python train.py --vocab_size=6471 --encoder_depths=[4, 7, 4] --encoder_widths=[48, 64, 96] --fusion="prefix" --decoder_activation="gelu" --decoder_mlp_ratio=4 --decoder_head_dim=32 --decoder_tie_embeddings=false --beta1=0.9 --epochs=34.4
Rows from block 10 of the image encoder of a small image captioner, named by matrix and row number. Each number is 200 + 20 x the weight over its row's rms, rounded and kept within 0 to 999. All counts start at 0.
Before each channel's rows are labels from the 100 images, of 14976, where the channel reaches its highest value: "top examples" is what is common among them. Only what is clearly more common there than usual is listed. The data: regions of photos with short descriptions (Visual Genome).
# conv: pointwise conv (encoder.blocks.10.conv.weight, 64x64x1x1), inputs 0-63

top examples: text has "man"; text has "wearing"; text has "shirt"
conv.60,228,225,178,176,180,198,213,217,197,184,222,235,194,206,213,230,179,205,205,188,223,219,225,200,206,186,201,222,249,201,137,217,215,172,209,222,189,200,212,174,219,205,208,229,186,162,170,221,183,195,215,202,213,235,213,190,208,210,193,209,200,213,188,203

top examples: text has "man"
conv.20,221,209,217,204,182,197,202,215,203,213,200,179,198,195,226,205,189,215,207,210,219,194,226,171,203,199,205,200,184,203,199,242,218,164,185,199,181,215,241,229,188,192,223,211,187,183,197,166,219,207,198,169,236,227,162,138,223,175,198,197,199,229,190,195

top examples: text has "man"
conv.25,200,238,197,169,177,191,239,190,224,169,223,205,198,191,225,186,143,213,200,206,193,193,205,196,187,221,181,196,186,179,190,174,199,177,192,180,207,214,209,171,222,207,202,218,191,216,233,193,184,221,179,231,187,206,253,193,191,191,210,175,182,199,166,207

top examples: text has "man"
conv.8,200,230,210,216,187,196,198,182,193,175,190,181,163,207,200,197,190,200,196,177,214,263,167,203,229,221,211,200,164,184,164,217,193,185,180,210,226,208,224,177,227,185,186,223,188,190,200,245,184,200,196,194,202,185,199,184,245,174,213,194,181,201,193,188

top examples: text has "man"; text has "wearing"
conv.12,191,208,209,202,202,183,204,227,192,183,208,185,205,198,197,206,166,217,187,184,218,244,177,182,209,166,207,254,213,197,194,238,192,204,205,169,227,205,250,190,190,163,238,208,219,180,194,218,223,171,191,181,203,191,189,209,190,192,202,234,212,210,185,218

top examples: text has "man"; text has "wearing"
conv.45,202,177,173,204,171,208,202,229,190,178,191,195,130,213,202,229,216,214,181,172,213,221,191,196,198,200,183,211,204,187,205,246,199,222,182,176,194,191,187,181,227,181,189,204,165,216,223,215,222,202,182,193,217,175,236,184,212,193,196,215,228,194,179,182

top examples: text has "man"; text has "wearing"; text has "shirt"
conv.28,213,220,200,167,202,213,238,193,200,213,195,199,185,220,203,229,196,205,219,196,242,210,175,208,191,194,195,232,227,176,213,181,262,203,195,192,212,183,211,212,201,196,208,205,186,210,247,201,225,198,206,205,193,203,196,148,172,219,196,186,241,205,175,188

top examples: text has "man"
conv.23,170,183,178,200,190,224,177,218,182,218,203,159,209,172,202,205,211,233,203,180,191,192,161,237,201,200,195,201,202,209,205,229,201,227,145,211,202,177,226,214,178,173,213,216,194,203,199,222,240,192,240,182,211,189,177,198,217,196,179,183,196,183,211,188

top examples: text has "man"
conv.14,163,216,206,219,201,224,183,201,196,202,196,207,231,168,211,202,229,212,187,200,191,168,187,217,187,207,188,201,199,194,195,222,141,235,218,173,198,217,223,205,190,188,184,188,236,240,220,238,199,175,207,185,205,175,191,219,194,209,199,218,160,177,183,210

top examples: text has "white"
conv.33,165,178,187,192,192,163,217,193,246,176,202,218,215,240,199,192,144,212,185,178,204,198,184,193,195,211,196,207,208,200,182,179,194,192,210,186,191,199,218,171,213,165,175,196,219,199,179,213,194,258,206,201,220,193,220,213,174,220,188,212,204,180,179,220

top examples: text has "man"
conv.10,147,184,180,195,187,198,210,177,195,167,186,211,179,189,232,205,195,207,212,194,177,189,198,193,204,191,179,219,194,223,174,189,180,218,222,175,210,184,174,167,202,200,193,191,202,207,202,244,189,181,176,215,224,207,228,235,203,199,158,171,166,227,189,222

top examples: text has "man"
conv.44,211,225,168,182,181,192,227,207,208,225,198,200,213,188,204,197,185,235,184,242,173,196,205,183,191,208,205,211,194,223,186,205,216,185,172,138,178,167,227,230,165,187,212,198,183,181,196,217,233,199,183,216,223,169,210,172,196,188,183,187,210,207,204,195

top examples: text has "man"
conv.19,188,201,151,191,209,207,219,202,209,182,200,209,182,192,241,213,180,217,210,187,155,169,226,239,181,233,196,226,222,244,155,169,203,203,190,202,179,175,194,207,210,181,213,199,196,224,199,198,213,192,218,222,202,197,167,202,182,202,201,210,197,182,176,194