A small image captioner, trained from scratch.
Training: adamw at rate 0.0021, batches of 128.
Data: trained on regions of photos with short descriptions (Visual Genome), 101725 training examples, 34.4 epochs.
Rows from block 3 of the text decoder of a small image captioner, named by matrix and row number. Rows with one number belong to one neuron. Each number is 500 + 25 x the weight over its row's rms, rounded and kept within 0 to 999. All counts start at 0. Numbers have three digits each.
After each neuron's rows are labels from the 100 texts, of 14976, where the neuron reaches its highest value: "tokens" is the input token at the peak. Only what is clearly more common there than usual is listed. The data: regions of photos with short descriptions (Visual Genome). In brackets: how many of the 100.
# fc1: MLP up (decoder.blocks.3.mlp.fc1.weight, 512x128), inputs 64-127
# fc2: MLP down (decoder.blocks.3.mlp.fc2.weight, 128x512, transposed), outputs 64-127

fc1.284:496488457500460490481501521482476525550490514509492548474531507506482525448486540498536506548536470471482486485568521467515500521449488498490499514486485503502489504493461501497507487459475483
fc2.284:548429533519472471492514473537531516478481479515459488542510492488481494526508467514456464544530513466519515520514478529516469477536472444506518484531447519495502494493529510516485492519499490
tokens: "blue" (15); "dark" (15); "white" (9)

fc1.404:484503496450525520502456472465487492504465486519511496551506465483508497447511493518485501506521503430494520503520489469501489461519483532485451531529487471499483499523497529478528491447480489
fc2.404:526477541495512468537470516509510531463512500519511515486506518530482530481554490508501520535478487532486496497508537511489601477462465489489500520512511538471512452512479518512543497512502513
tokens: "the" (39); "snow" (19); "grassy" (9)

fc1.238:487476504488504500509492516524470544498534449515453515502538510523500525497512503501586487506512475507525493522536492502476511518479495513431517508478493482491494455502447469478505544517491531
fc2.238:513513485506536501491478510486529494516546488527509516512514510492526514517549501501484529536476503500520521462515465542516493524480479517483523517501460503523480477482468507506503509500511489
tokens: "with" (21); "letters" (12)

fc1.312:484487514507491517489480529446515506505458475516498557510429534486504535499470493546512520505553514460491481541554474507496526486469521503473520531492497511513492472501523504497506481528520486
fc2.312:498505521514527522488479492477471495516484528491489523458546513519469505490438494445493475518480534505510484530472548500530573490504443464527482489521468485467463487491486497521476513493509476
tokens: "brown" (21); "carrying" (15); "green" (10); "tan" (8)

fc1.332:519495501467453569496498532458480503528502510488479487500456460506489514486523468548479510484520497481488498495524492495500477457458521449495480507497474546467524542534520513501515526436507520
fc2.332:473485476511473525483546486537480535448487490484528505520490531520516520497474531501526482511570500489521482450479493536488526507505477509474472517516559462481516488516506430537467467523500504
tokens: "rice" (8); "toilet" (7)

fc1.418:500518538487523530485518487505488503506501492490475506523475464530489535491473487525487498474526476501515511505548501476513498457486515482490513509479530486476505513537480462468477542477480503
fc2.418:490494523518481492463503504530493516506507551512507513509513484495460465482542532464509475484488517458510551460477521508548545510514521460513528512459499495533487551492531481515538494485479460
tokens: "a" (14)

fc1.474:497481501470485522479490494468481471506527483484470504518505534488458512466485495526485495434499525496509493523520511502516495512467541485472501519456513492516457446546478479478504492523484478
fc2.474:493518448478502520479482512463511521471501527503482535507508542478480537477520521500547517508470476500527474475500495507478511464522476491547479480499488486541524517496506475454484498505546508
tokens: "hair" (39)

fc1.227:527520498499502512473407534508505482475549492510494485527484489498462511473463502534512484518486523410494492496511479514518493502511509511521468537462498525535501503531509546485508514477508515
fc2.227:517494478511484481497514502455508512513434505469486488491501468528529450530520503468539492502481503498485503483475493483511441523511475465485483492519529490498516524470479508493476478483485506
tokens: "holding" (11); "skiing" (11); "frisbee" (10)

fc1.414:505465555476486505505464464473425482519501458510495497521461524478489506461539505519565446523497502502501523503520519518499525540491494487491503507514453522546469504487488484490472510474519514
fc2.414:468500482439533484518488505502440480496499479495523476498527489510464492479495545455511474508495486487471548491494494533523526528487537481504490498502505465535481492488494475515502546459488473
tokens: "with" (22); "and" (8)

fc1.175:494504478486492462513475465507478500513497500527497509482521455493522499440494499530503530476498479476474544536525512469535463468512514467514513513477483516515470464486495472455529519498486466
fc2.175:513485512531511542525516548486485487536486484503475512493476474484515492519480495523503466525472510526576573544514445529514503493503507538531516487500534491514531484507478545480503464487538477
tokens: "dark" (19); "an" (11); "has" (9); "and" (8)

fc1.355:475496485462463495451472489502526509549510506504493537509548486506528491482527484483529532467484505521477517535519469509508487500442496482478469490475499481462479483547486484442528517481471539
fc2.355:492477484533487512530483511560526481508497499502502503505484483482536534492525521481493481492518478494526484503466487478498515519474535497546526521456445507517545511483474488476506492446530514
tokens: "an" (17); "t" (7)

fc1.259:471507518506481521483485538475456502522498490488468493530516519488541539483527525537534494506456482516480513499498487539520499527529520463443507485494532474451474519473492458516515478500494524
fc2.259:471477519530474556499486482524513482476492512541523529522532527502490446476495494503482496524512492493522511482510509481540573532467500517469483527475491501523495527533520486504567492484484490
tokens: "blue" (18); "leather" (9); "black" (9)

fc1.408:527466505440468522484482528532498523518515508521454476522485511470504485533521512513481431470519523492503515473480558488498490494501506518484542545462483510508474529536519503484512514491494464
fc2.408:515506463508502473460552496447511461524497485494523448530501474503528537465495504513438477486455495517521486517510496488512513543475524520455492475482452462504507498541494521476511529541503549
tokens: "." (20); "side" (14); "back" (11)

fc1.115:451459523507434503543445469507508525528459488543454512500511470519518463517493514505513520484481507495496530578482522495479499494509528536456513512502516489518481506534507489479515503522503504
fc2.115:501525509523529491506483508489470483496522491516463499481480513494494472541498499478510458520492452474510519512535486467527495514536484486503522525481451491562487494487512516451530536486511528
tokens: "a" (38); "long" (23); "and" (15)

fc1.398:528463506511485521490493476533482512521518480537495486481512486545506531493505482519501508504497452483449495482528554514503549523527552522505556497511509498527424478485480522468513490464533513
fc2.398:524443466462473525508515475480494516539537462472523471522535504515487474514498510487535537537483520474474466510539492493494517532508499500492532537491512472533513451507515487509503520520515486
tokens: "a" (32); "is" (21); "of" (10); "sitting" (9)

fc1.390:525478521470520481510516506490528519513484497501425576494471488497494511473484495516514522521492470472442493509505485499483492510446535497474480501486540503510475508525488492459533504565524528
fc2.390:526472514490551514500483466522501500513494500538453489472523480492491505490486462545496487484489507494536499482452471493483521498463470475519453459519508557435500463483504502479498517490489480
tokens: "blue" (16); "yellow" (8); "blanket" (7)

fc1.139:497497486486491495531493525447480516524541472476523566518473459501521499465502551500528544523522505493518481509511491514524489477480527464460535504488477509487486456499487523488513538480497468
fc2.139:513464515502484506488501526537526482511489495549493472508488490481498526509500491518472491518487480501490522534496487499524530450501520502482498502506492484519498495547514495520545506517467505
tokens: "black" (55); "white" (11); "green" (8)

fc1.220:516486524473503529518500543529472502532516470503484485518478559469528524513477510528491457481500513499449508449527495501513519532446527521495503470477543456505466538470499479500513498508485490
fc2.220:504517515494504496491498505514519482517459434463506492496518500461511506505507485493513592481557501533569545531496491495497486483481502492503529538509463504494493463488511500544459503525491501
tokens: "surfboard" (24); "with" (16); "laying" (8)

fc1.134:467502506475444496486497481495466499515522468480510506541524498537486483494524516493537494455463497505490569547520522512491490491477518482500509564506525536503483474510561491475483556525458491
fc2.134:564468455555473492452492488501505496557510509458452490494497528491535505481442525479478520498502526455496509469485466540494523484483527511489479483504506516467496484460483483501524544490491524
tokens: "hair" (33)

fc1.470:510464483491448494523434511493487542498505505525483496493540522510489489476467473506505501490496458462453505551504515520508487506537509509517524513470478469527496465516543508480559496528493529
fc2.470:477476489499532462504516453515476516469489455504506488475542503523469482491512508467520473510473473489508524500505509531503478520453467484460539482513530501569512513508559525496489466498513529
tokens: "<end>" (28); "is" (15); "and" (11); "with" (7)

fc1.461:520480496450527497512489523461482493499501490561490501541542483440483468468538513521496480504524498501497529445502569503529525508507492526513472547521497552527456493498468504490508507474444483
fc2.461:516522550478520486478508467491515489481493516496495504513528473525480578519466521505466513495508498473518503504518512503490486474488519481486498522535540509492539503484476489495479557558519522
tokens: "road" (23); "is" (11); "street" (9); "sky" (8)

fc1.157:467462488482481523488470513483471504498527481507502515541468478504475445494515490505515443433516521495494567533541499488508503504484509515466500556493515467553499483516499496462503496501453491
fc2.157:524529455497477495470475506482497529496507463498518517498502522506524518466495503497489468501448501466454560526441492474514478483526468471507449495474504480502505511518511525516527528484488479
tokens: "hair" (16); "shorts" (11); "it" (10)

fc1.114:483481481452477501521472500511458492528535479505508543521527433515523503479519522529526515466473478522451535520529521524510525494508517479521465513500493511495434469486547512481546477493450523
fc2.114:489459502491500525506502436496486512530491478501495494478475491512476517501508542495489493447514520495474487493511510504478500548511497534480513516530499478517476520481504514492471516483502490
tokens: "hair" (23); "pants" (7)

fc1.321:467471509474495462528459521453545483482489485498495502536513482471518509461540516551511526538511466485534511505502492470488482448510514495426486521546421513493466479521536517504499527476480475
fc2.321:511520514483529518489487494461482494533472454448470486474490472493480523488559507481464513489484486491508507481511481494529487505467480533492545492485508515491540530488433543480553463527508531
tokens: "." (97)

fc1.360:502483504456471492511484512463492515480479509509520466510498516490527464494506497532474523493575477475455532493527506456482497480534514469519508518500483524502476531524499497497523492492495525
fc2.360:473501535521528534470468505495495466495482502489507520507508516538493488491541503505502480520521508450473501513531496476470510438461476490520474522486510532481480479519489520511517543497545499
tokens: "." (52)

fc1.239:511500475490480487485501498484503499520551501564521490505527488473510478523537541513467523525560479500484491493495542517498518492463515475530471473513543525491495487473504516507517522467480485
fc2.239:527512480508542532541508501517478497530470491476526466543506468496495504436466512487524499471503524508517476499473499472520487536531466459517505523483514495518545472485518499532472492438497514
tokens: "holding" (40)

fc1.53:496470499496540504502476465494535511536489501509427499518477459498533476494482500487556506472523485494491495551490507455487498453478496481474507479466475557476517485519462489503518498517528498
fc2.53:462559508481521457502549512510502501532518494491538478502522440554474513474503515507491490472539553487521527526486505521511469525464492525492484499506481510500509520479480543510497493484463508
tokens: "an" (30); "peppers" (8); "and" (8)

fc1.264:492464531464508508546491494472512484486494442482492501557520494471510487488502488522504490515539492459436495508502529484523512474517525503495462480506511519505469477510497534473502530477490515
fc2.264:519510477568512508506487522481449516486510452463533508534498534458471495490493526507521524424483484502507555490481495453478478485512527489521503540502534519550483547475482507491515521465470534
tokens: "air" (23); "street" (15); "snow" (12); "water" (10)

fc1.80:503502487499498519471494524501472537495472464528544517555484528499517511481478530518515532515512508487494470515529455541498540524439524487508492511503518484517443536463492510497529474468486471
fc2.80:500473481545489509504516470498473510484484513435524532496495465458471487507529503498520489528519493487537519496498511528459508510518524516500497473513500531498454546499473511515477483469523513
tokens: "has" (32); "carrying" (16); "with" (10)

fc1.447:462495457493496490513484500527475552534504513515498524512502465488488529443513519512497526522546468472456546516514505489505542499488521504461462507521468507549504477489510501473554503481514485
fc2.447:463505540503517467533512501533508531476473502502493485483526500546522516515497474504572491505495531517541544502490496509489443480491517506526506516511488551489505488492522514499517472484524503
tokens: "an" (12); "have" (11); "of" (10); "holding" (9)

fc1.235:512469481465480504539489503484528489519478507522493534519507479510499502521478512528498519525530507513503508527520546507485506559481542470478516495551513508531501528466547461479496477547464453
fc2.235:498509531508513512522501501512505522499478537544459504465479498484491503495474482522521505500527463490503528492476489521501503458479458492503480537496481537488528486496474497519488474423488462
tokens: "of" (44); "brown" (22); "red" (10); "with" (8)

fc1.7:488525455529471555482489523474509556518520491489442501506476498516473512532538490507519457517525477471493525485508546504533555462491496470467504485508515535502526511513494506493534492502494505
fc2.7:504481528501498495521507489541525461474541509510523475532505511493499504452462489525475506473492494482486508522539473509512467488498501511489512520522476506490482494498566542450510495499438532
tokens: "holding" (30); "of" (14); "a" (13); "and" (9)

fc1.166:477490462480488475492473493500541492544499516506462494521476464482558494501521525509545495503496503502487493537482495480493523509464474496441518472521459535476460494486514516457536489492485532
fc2.166:470529479470525482451526499501510484490504486525525537486492497485488562488504504512488522501498495479472508491502496479522507512492501483489488476507524524479501508461536494491463551495508487
tokens: "an" (22); "tennis" (12); "clock" (9)

fc1.11:527478438449475526517482506452514478488486510520529458533527505473511490537474499533538538477526488520531527505524507530515525502504519422458509515535517483518460460478520474491500479528442499
fc2.11:519503496471490549507526510482525510499475504538498449477482484500513512490534477492507507544555513528472515493505526499527474487502538524519523539496515498499551513490453483482473519521506525
tokens: "." (30); "pants" (14); "curtains" (10); "windows" (7)

fc1.65:477436479469472459549458495513556487495501533534488508530492476528503473511495507515502526502512482499456570540505473472468467484499530502509539502488459505500469510508520493499525516515515477
fc2.65:488493506546510509467499478469444463492529496483486472497510476500530493507494473503499505476503515513500503508526501507503518505485492461481546482443519468547518523445500488473463431486514509
tokens: "an" (27); "and" (27); "." (10); "with" (9)

fc1.96:473464518509484493482497480477449538524477507512482557495531513483530500501514540505487529515539506519465543499535507520503484512475513475444520496500491524507426508477479479492490542520461489
fc2.96:486537477508540510512503528498499536482506479507502472507487523472510491483445479437542505451505503495512492511488445481491527484494498494508483525519488516472496525483498476491525521473461502
tokens: "black" (9); "with" (7)

fc1.315:466501483489481550455484499531505513506484521524471496509501499552492532519476507527546514460497509501485531541480547528503525460506525501467532498468484478515484510515491510467476494486501508
fc2.315:542506468518524479501466494493517474534517534478463506522493470485442494509482479479515526453481524504481479497495475519484496510552461457504458497473510527515465518466461486479495475505496506
tokens: "is" (26); "and" (24)

fc1.91:494467506490469542486494506487493482466499525554493495477521507494485526459474472522490489514510466467469542473531484541492544484470534482510506489522538483566446498502505515488508462503496475
fc2.91:534528510542508486482510519513518517466517495493501452468482496523534504489524509515510506485481467478530482526488503485504476488455469508471507528510500500475523437509516455505475573527500492
tokens: "a" (13); "people" (10); "trees" (8); "an" (7)

fc1.234:502462455501522491527501485488518506554479518526456534552483486530542482491487487507558523497479447490472504495491472497512482441462492474500491533523441492476499518530500497497495544546472518
fc2.234:502498575527541464476510521496472505488495503500517514482464516500491481510461510479498491518528531474501489470506525469511487563469520463485517529512514481488486475471486480486502528530515441
tokens: "the" (27); "picture" (13); "window" (11); "an" (11)

fc1.198:512476508500520534460473477507499479532515483518491507481498469536524535500544540521525478532514507487485502480526502530496539493478495518525491499493512527483457515473484492491484508490464500
fc2.198:511480499518543513507476574471545499546511496507516480529476477554436516481505487485545509497499508446505442513534487480506474513519506552485507479535512503487528496520520513507522459536467537
tokens: "holding" (31); "with" (29); "has" (10)

fc1.400:469487511495491483487463516480501533505514527500461487520465477534499498508509527507530520504502525493501481512491533524507488475498506491439520511479467525458506514529469531443505503478521472
fc2.400:483480468548512509453507496505489509446514513484492470508540479516502521524521508516515530488553456533479539495521488520511479499491478471529505514492524483502489487483495521527499498496522534
tokens: "." (14); "his" (7)

fc1.293:502458499479468515534482519490525456504554496525486495499529520483524462493529464505477501472509467516511514499496473477535510448495480520503469511481508527467497470502500507454530474431511507
fc2.293:475524500431489504483472504486459495497497596508486547522533505517491495470507523491465523499494495459524454504480487502495467509460564472538521514482468476483493491507521464514447449526523498
tokens: "air" (37); "distance" (10)

fc1.502:546523482492460477489509528473509531492515488509504536503515537493560511431502546504498501489547481473478474527525471511538515514463547477481503480522532515488518519498518532522539513525481463
fc2.502:503470503478492502509511521513527505452481529487501517482486496510514463512523487512494503510501509482510533535484484498493492522538490534473540505514479512488479496527459486538491494497508470
tokens: "of" (36); "white" (8); "pink" (7)

fc1.41:484507466512508499559455485503521474455494497546511531509514476524534469485472548523495488498532444448484489505522491508534517479493521533483529511483516443519481470470520544532519517525469503
fc2.41:537499486501518458496493485499441553519506493527468493505519507497506485506526540464500496494518530500502509498462528500502478486482499505493493502462536513502521509506512520483504507437509508
tokens: "has" (65); "with" (14)

fc1.112:500520523480436530480453499484475507515530502491507514513484478523511522436456526534494494484504515507465505510518486539520532481536523496489510553503474500518489505514478479493490466486478468
fc2.112:507493495536508520521500494497472488477518469519469454483520498494500502536500496470519482525464490468476510506483505488513490475523486453475492491492508486492505557532518495471528508465507455
tokens: "brown" (16); "and" (9); "has" (8); "is" (8)

fc1.435:523486523515485518475489461482509525534522496478463471481485501549534541497516489498538462480521462501443536480527515480493554512522520511506518479454516508517498517512492485480484558481480478
fc2.435:481521467427552467520503470506500507495516495500517520484547479534529530456508500503535468491478467527502484517486494518490522466485486522508488548523475503526495527512485505523489479501522493
tokens: "with" (15); "holding" (7); "sitting" (7)

fc1.137:476456462477489488478507555472453541550503501473469508501547507482535475501496491528497531483551475486460527516508529463484457513522523439451497521469491500448514522511527528486512505473475499
fc2.137:495507489519440518519523468530504466489494477527456460478495546521504497520470522524539528505542511484506514508499476485464519512538477517471514497520467445501523512495487460512485462443483487
tokens: "rice" (15); "kitchen" (8)

fc1.77:537496514483518495473504530484471502491500513521492456526486516475537482498530500538488520477555508439459524491524493467489485494542516426510476514451482483490479517561497491490572504505498528
fc2.77:474516528502529497500491524486469501486509484493485516526473530471513462506495492490538495528478504491504496473476528499475530538503493499526496479506517469500528483532467479505491527497540468
tokens: "horse" (24); "tree" (8); "chair" (7)

fc1.153:456498490499473527498448475479504576510472475505489534495458471522482472461513527503524529454501520499498515518512528523526559518512565515466518521501526514530501519494500515449493509486478498
fc2.153:495520494512509496492524512478530491439524525499480467516505540487494504499476475478490506506504486473477495503473487491506431495504482471509488504473476518497540545489470500450547499467517487
tokens: "has" (41); "with" (35); "wearing" (14)

fc1.20:507490489496495503472480481483491513512481458488450488523460525505514503515537525491514511508519510500469500524522520455551507494495559451473540489501489522496497516517525500502519496506470479
fc2.20:468500483488516504554456502516569478471483518487528519520508517427505554488485505473528492521511530540526509504518484531494509528481484510539518514482504499517467490494494557497502468533469505
tokens: "black" (42); "and" (13)

fc1.446:502450473476487492528488526498500497480501508537466514524550503503472469515490480554508537526519515509469526549510479462478474467507561462477543519481503504486492518498546470516518566504477484
fc2.446:563458501491554488492508490539517464527512501458517488472485532513512472547486507512493519510488545500508463497465524520507530488509493482517522475544484465496492470480510481524519483530531490
tokens: "of" (30); "a" (17); "kitchen" (11); "with" (8)

fc1.216:488491489509508492486490481460512512475496485497474461587474529517464509487466475538485500448506511497454517521502526482522504484508527463494524490510524501508493506542512511476541507484451495
fc2.216:468491514472471494499481489523486525493526478509471544508518473443494494521491491528510462503559456462466469501518476479468511480518488517502536462483524516457509516540496511490505483485518504
tokens: "a" (76); "is" (7)

fc1.27:489494512480524502513482516504471481480514496534501507550534509481494494481509540551506480506513517460425516510525477477543514476498494507512459539488504516557458509505486497489537506476496514
fc2.27:516455494470487497537500500462496502485465511507484509468464473448517498527496505501520476462499505515471500518479458480518479546522479507477494522515471446507499536482516540495488439519526455
tokens: "air" (31); "snow" (19); "a" (13); "sand" (7)

fc1.385:512509442500528498494466492524457527488514517494475543496495482553487507458479504509525487502531489458480498511494501521565495474509506501460476486496466470527467453504488498487509499512493502
fc2.385:505514503538480490510475503471516499537477489512506493507530507452482571530465523480498498512509460484520560520505492481462483479531472498460528473511499534507533507505538524491543473476473477
tokens: "holding" (29); "has" (28)

fc1.482:496524477489495490475452531433506513549492481466499522503445458495491509484508496502539503458515495506501464487509488460533513493485500467471492501514474497474489505485464475473518479471534518
fc2.482:505454502467492500488504513528515496492485499539482484517503516462487530522519473538507480525479492520497530534538470520498543451493520517467491515507466519530514511540534491490523493520487503
tokens: "blue" (60)

fc1.258:483494493509529465487473530489476493495503515524491481548498525455501481504520572492549537479489460508505516469488562555514537511492503471485514526511496524474481550514511470518535493504486508
fc2.258:487516520489479453461492490509489491494529518495482490471546493498474474485464525527506444521493465462461490484484454473513531496538471520486487494435514462532526512473525487491498460478466491
tokens: "blue" (7)

fc1.457:518504540497479510513473445502519528516529507480501520517478505510514520484503528528528482480464499522468517545493537523506511536502565501491529510491481545519501494468538476474502478512495504
fc2.457:543522504506537507496504530488482441450513489480519510478502504480521497467494485504503506486513528483490539509484500473448480437519498527551498485502496511494463486540485478488544476489495480
tokens: "of" (31); "with" (11)

fc1.508:525443480484470516473463499478482526542515518518505503532510496501493485464487500548496534514499508499492519535531515483514511521500519474480469539496506479480495512488528476486538514511480513
fc2.508:527450492508465541483501492528507548463524491503485512517480519527535516466511477519471500431471510479456505550501503499486521528583501452498494501497518470482486511479535509494509522509518491
tokens: "with" (67); "has" (19)

fc1.509:505500507466495540521493542507538560529482486508501466537493511498544475511506520507520520472470503489511500556490512477525498451518508474498488470471485501502491548523526487489493510464525525
fc2.509:551491482515455484484513512499518465501489496519506464468516483510469507482530501498474502497496498519501492507519482476457489548566506497527565495508504533490513476495447516486487508523460501
tokens: "the" (12)

fc1.33:490499503501473535469486522503477498527494460537490515493531449473524498430529566499502546531519520510513506543524551487511525496517530535486476500503544506514479527494513503498531501449482469
fc2.33:538546489497521452493529514504459517503514498531464516495450503497486538521455455533495472492522455512515524522489513498490444510518519450494536476466509463493513473513505494516503452498537503
tokens: "holding" (46); "with" (16); "carrying" (8)

fc1.396:506478484505480531500440507499502487478510505553487531527510526481482502469475504517518457495533521473506476554494487515534514502458523497463525496484482470562477465505512521472533504500502483
fc2.396:549494542506487536442478500511519504480508471516491474477502525541518525490524458533459452469515529508475475469491498458510472456482465488501487505521511527473494543496512504539515467461537544
tokens: "has" (47)

fc1.422:497483508525482535482495524482479467503553473509475489482542502545476532518516494526498487482516442511508530486517505529511517457515548487473511551483475541495423475510512494482485487482497511
fc2.422:538493552488490529499441488476472490546511500490526479453480482480509499534480505499491521471457482512520515513505522495456484507515521507507508508502514491515516514532481471529449523457485485
tokens: "of" (94)

fc1.275:503502531483481474519498512487526561478488453496454499520471517522525527479541532505532534472515506447511508510514500502533523504498506472491533454511551511483513497511504512497500502546458501
fc2.275:497464453508518454555514529532496519482524502501473512480508493520537467539498493491486530527477484493508505487556525541473547505434458475495510507520461501477482498511519504479547496519493514
tokens: "stripes" (12); "letters" (7)

fc1.67:506516512525507468506483526489490472499492523486462510553487482458486548503499505504534531457490497487457514558482516516516474481502531493491500530496509489493506524505519504496523465542542500
fc2.67:484459496491445491527480510491487518497522531484514512537516466477470505521513516488468500506527492452492496517499497499484471500525480534531471531474516509487524483537513545435480569472533533
tokens: "<end>" (46)

fc1.402:457489486494449464521520499477473515533532454483480511499510481515540525537518490532536503490482505493482501542507494508524500524471543443441560524469547505506497467471486472472502493484489505
fc2.402:519513504517514525501475520506577471512501494538494458503520500468535491484549483487458492489474497477535470550498503506516502497550510509543500517483508538524527534510487499525519507464527496
tokens: "of" (21); "red" (21); "three" (8)

fc1.507:508476482481455496513477463515538491505487508533482533515539499500456481479527531502541498489504503514493570474489513525518498512468470508508541487492468459550472521514491512473519569488463494
fc2.507:511511536456535508491540525495510528513520538499506518515516488473485532532548516512537520507521495531458496518532496457485458475539535475522491496518468504454514506497517465512501511498512506
tokens: "with" (28); "dressed" (8)

fc1.386:568483506479533510533459519491529518523492494523523441542502481509528524459520491521493530492492456432506481508497498485573526489529501469477465486510518452505501487490508456520540484477478474
fc2.386:553447489473500483517500464509521521492521468512515494496496526481508503504476485518505504506494498511507495491497541535515484548519513522462506480537517480477577470444510473513464475485454518
tokens: "in" (43)

fc1.479:474456507514458533492457504511480515480540505508520486483526543492493550475484488515504498467532484488465505483543501493472495543478517524477568513502498469532438449475491520462518478460472490
fc2.479:457462486478492475519484515483552514471503497516486483475531508503509549520556504462520468560532484545481493484504527497476487525518482520449503548510498492497497530488483503482497523522497507
tokens: "dark" (12); "have" (10); "baseball" (8); "white" (8)

fc1.309:520499497486490466501456505479538544485481501505452534504542493517523525478510510540538545534532507455500501476513487533574523468465485480495482475501525541545488493494485522502539511499484514
fc2.309:541490475520532478521523454461473477511508494428552486475528496492520508453476527527501511497483489492495490525486493509463513492491484518454517505466501504457435556475467525509493539459492506
tokens: "an" (7); "line" (7)

fc1.412:523492454492509481481439466512542480500531488522463511509480474496524496450522528505543527469538509503510498487504528519497536457470487521482542471468465528530477473511462521456486528496504514
fc2.412:506485479498516477493527512513472523518451484539534547512454523546491504531516488534476523491523529528479489489475509517487449521498486451512492507446528541513484511488478503539514481477501509
tokens: "has" (22); "an" (15); "with" (15); "the" (12)

fc1.4:453466459452474470487486507502468510515515484495485504501517493532476453525509491500504514496571480513502565497513516437478492478482499520478493537526471538502489491522484517496539504505484522
fc2.4:513524503483503486454499508515518519495521509529491491520515499483483441483493526538490501495476507527497498483521465547522480499486438503476462524461463501484459545471514501473484510443546508
tokens: "the" (31); "three" (8)

fc1.311:494495476492531488503455491509490505501508474503450508522501521510464460452510523512502495467512460465461526511508544448529490512502514514502483524481482518498480472514501515505577512504497487
fc2.311:533503517544463511507511523518427516544455543510475516453469457512521482514517527491505488504526485515484529506480531497491544507518498494481540485505509534505523543511495473487478424504517456
tokens: "is" (18); "and" (14); "with" (7)

fc1.455:486469502497443494483472501521530522502502481542485496531508492482470469459460487514545498471508494483490592549509490476486499468459505496513514486466491510549502520523491475471525527536446497
fc2.455:514507510519467462498478487469503496499528480502548513481521472483472495466508484492507498463474476440478563469474512466525513497483494517486486519457489518464544520435508453493462499498477484
tokens: "is" (12); "legs" (12); "has" (8)

fc1.222:504463513484481504525473519465530511532521495511522526546469532500533519514539485527512491497492508498500523501478482515546517521503527489477541490480494466444495480510515497469521507503458529
fc2.222:488486547527534515539537507504445502563515479469504518535495495485501488490492539519520507493512523510508479495485507448499487508499531477478473542510519520496466503505441465527499533479464542
tokens: "<end>" (37); "next" (28)

fc1.23:505499479469511543469479459498459545495469494503499500505498531544512482464482519491552498511517474471501481511554522494527575529462525529498477497513522499537504444462531500517468524489455541
fc2.23:506514580490509498528461517458498496481505494469497537530495461455506432496505459523490554557509472506510508476522512501499467501505513497541497477497489483461486505534456529502509524507517521
tokens: "with" (38); "has" (26); "carrying" (14)

fc1.401:487511466489497491493493527497479502512486479490511551510484483499527457472509534483525574502533459495513476503501499483546542458483516478498515476468485509508480457511461514497495515518489521
fc2.401:488453515465494484487489512527530500517474507547484470494537503466499493515499478531493484527499489492510535529521482501512519501485504518512494485535508493504508504520526512530537502507463481
tokens: "black" (20); "white" (17); "blue" (15)

fc1.164:483460512489464509457486552450511537499506486538516518538492469501542502517477520511495530456551507481502498548497536507469483509493545496487555495489517500544463469475497502490517479491489474
fc2.164:515456513514538537490503496500518509497500476488542504535542533522499484490474537499474551482484457494508504529534506477511492542521530509499516548514527485496489510468504512488492501487475509
tokens: "long" (23); "brown" (12); "on" (10)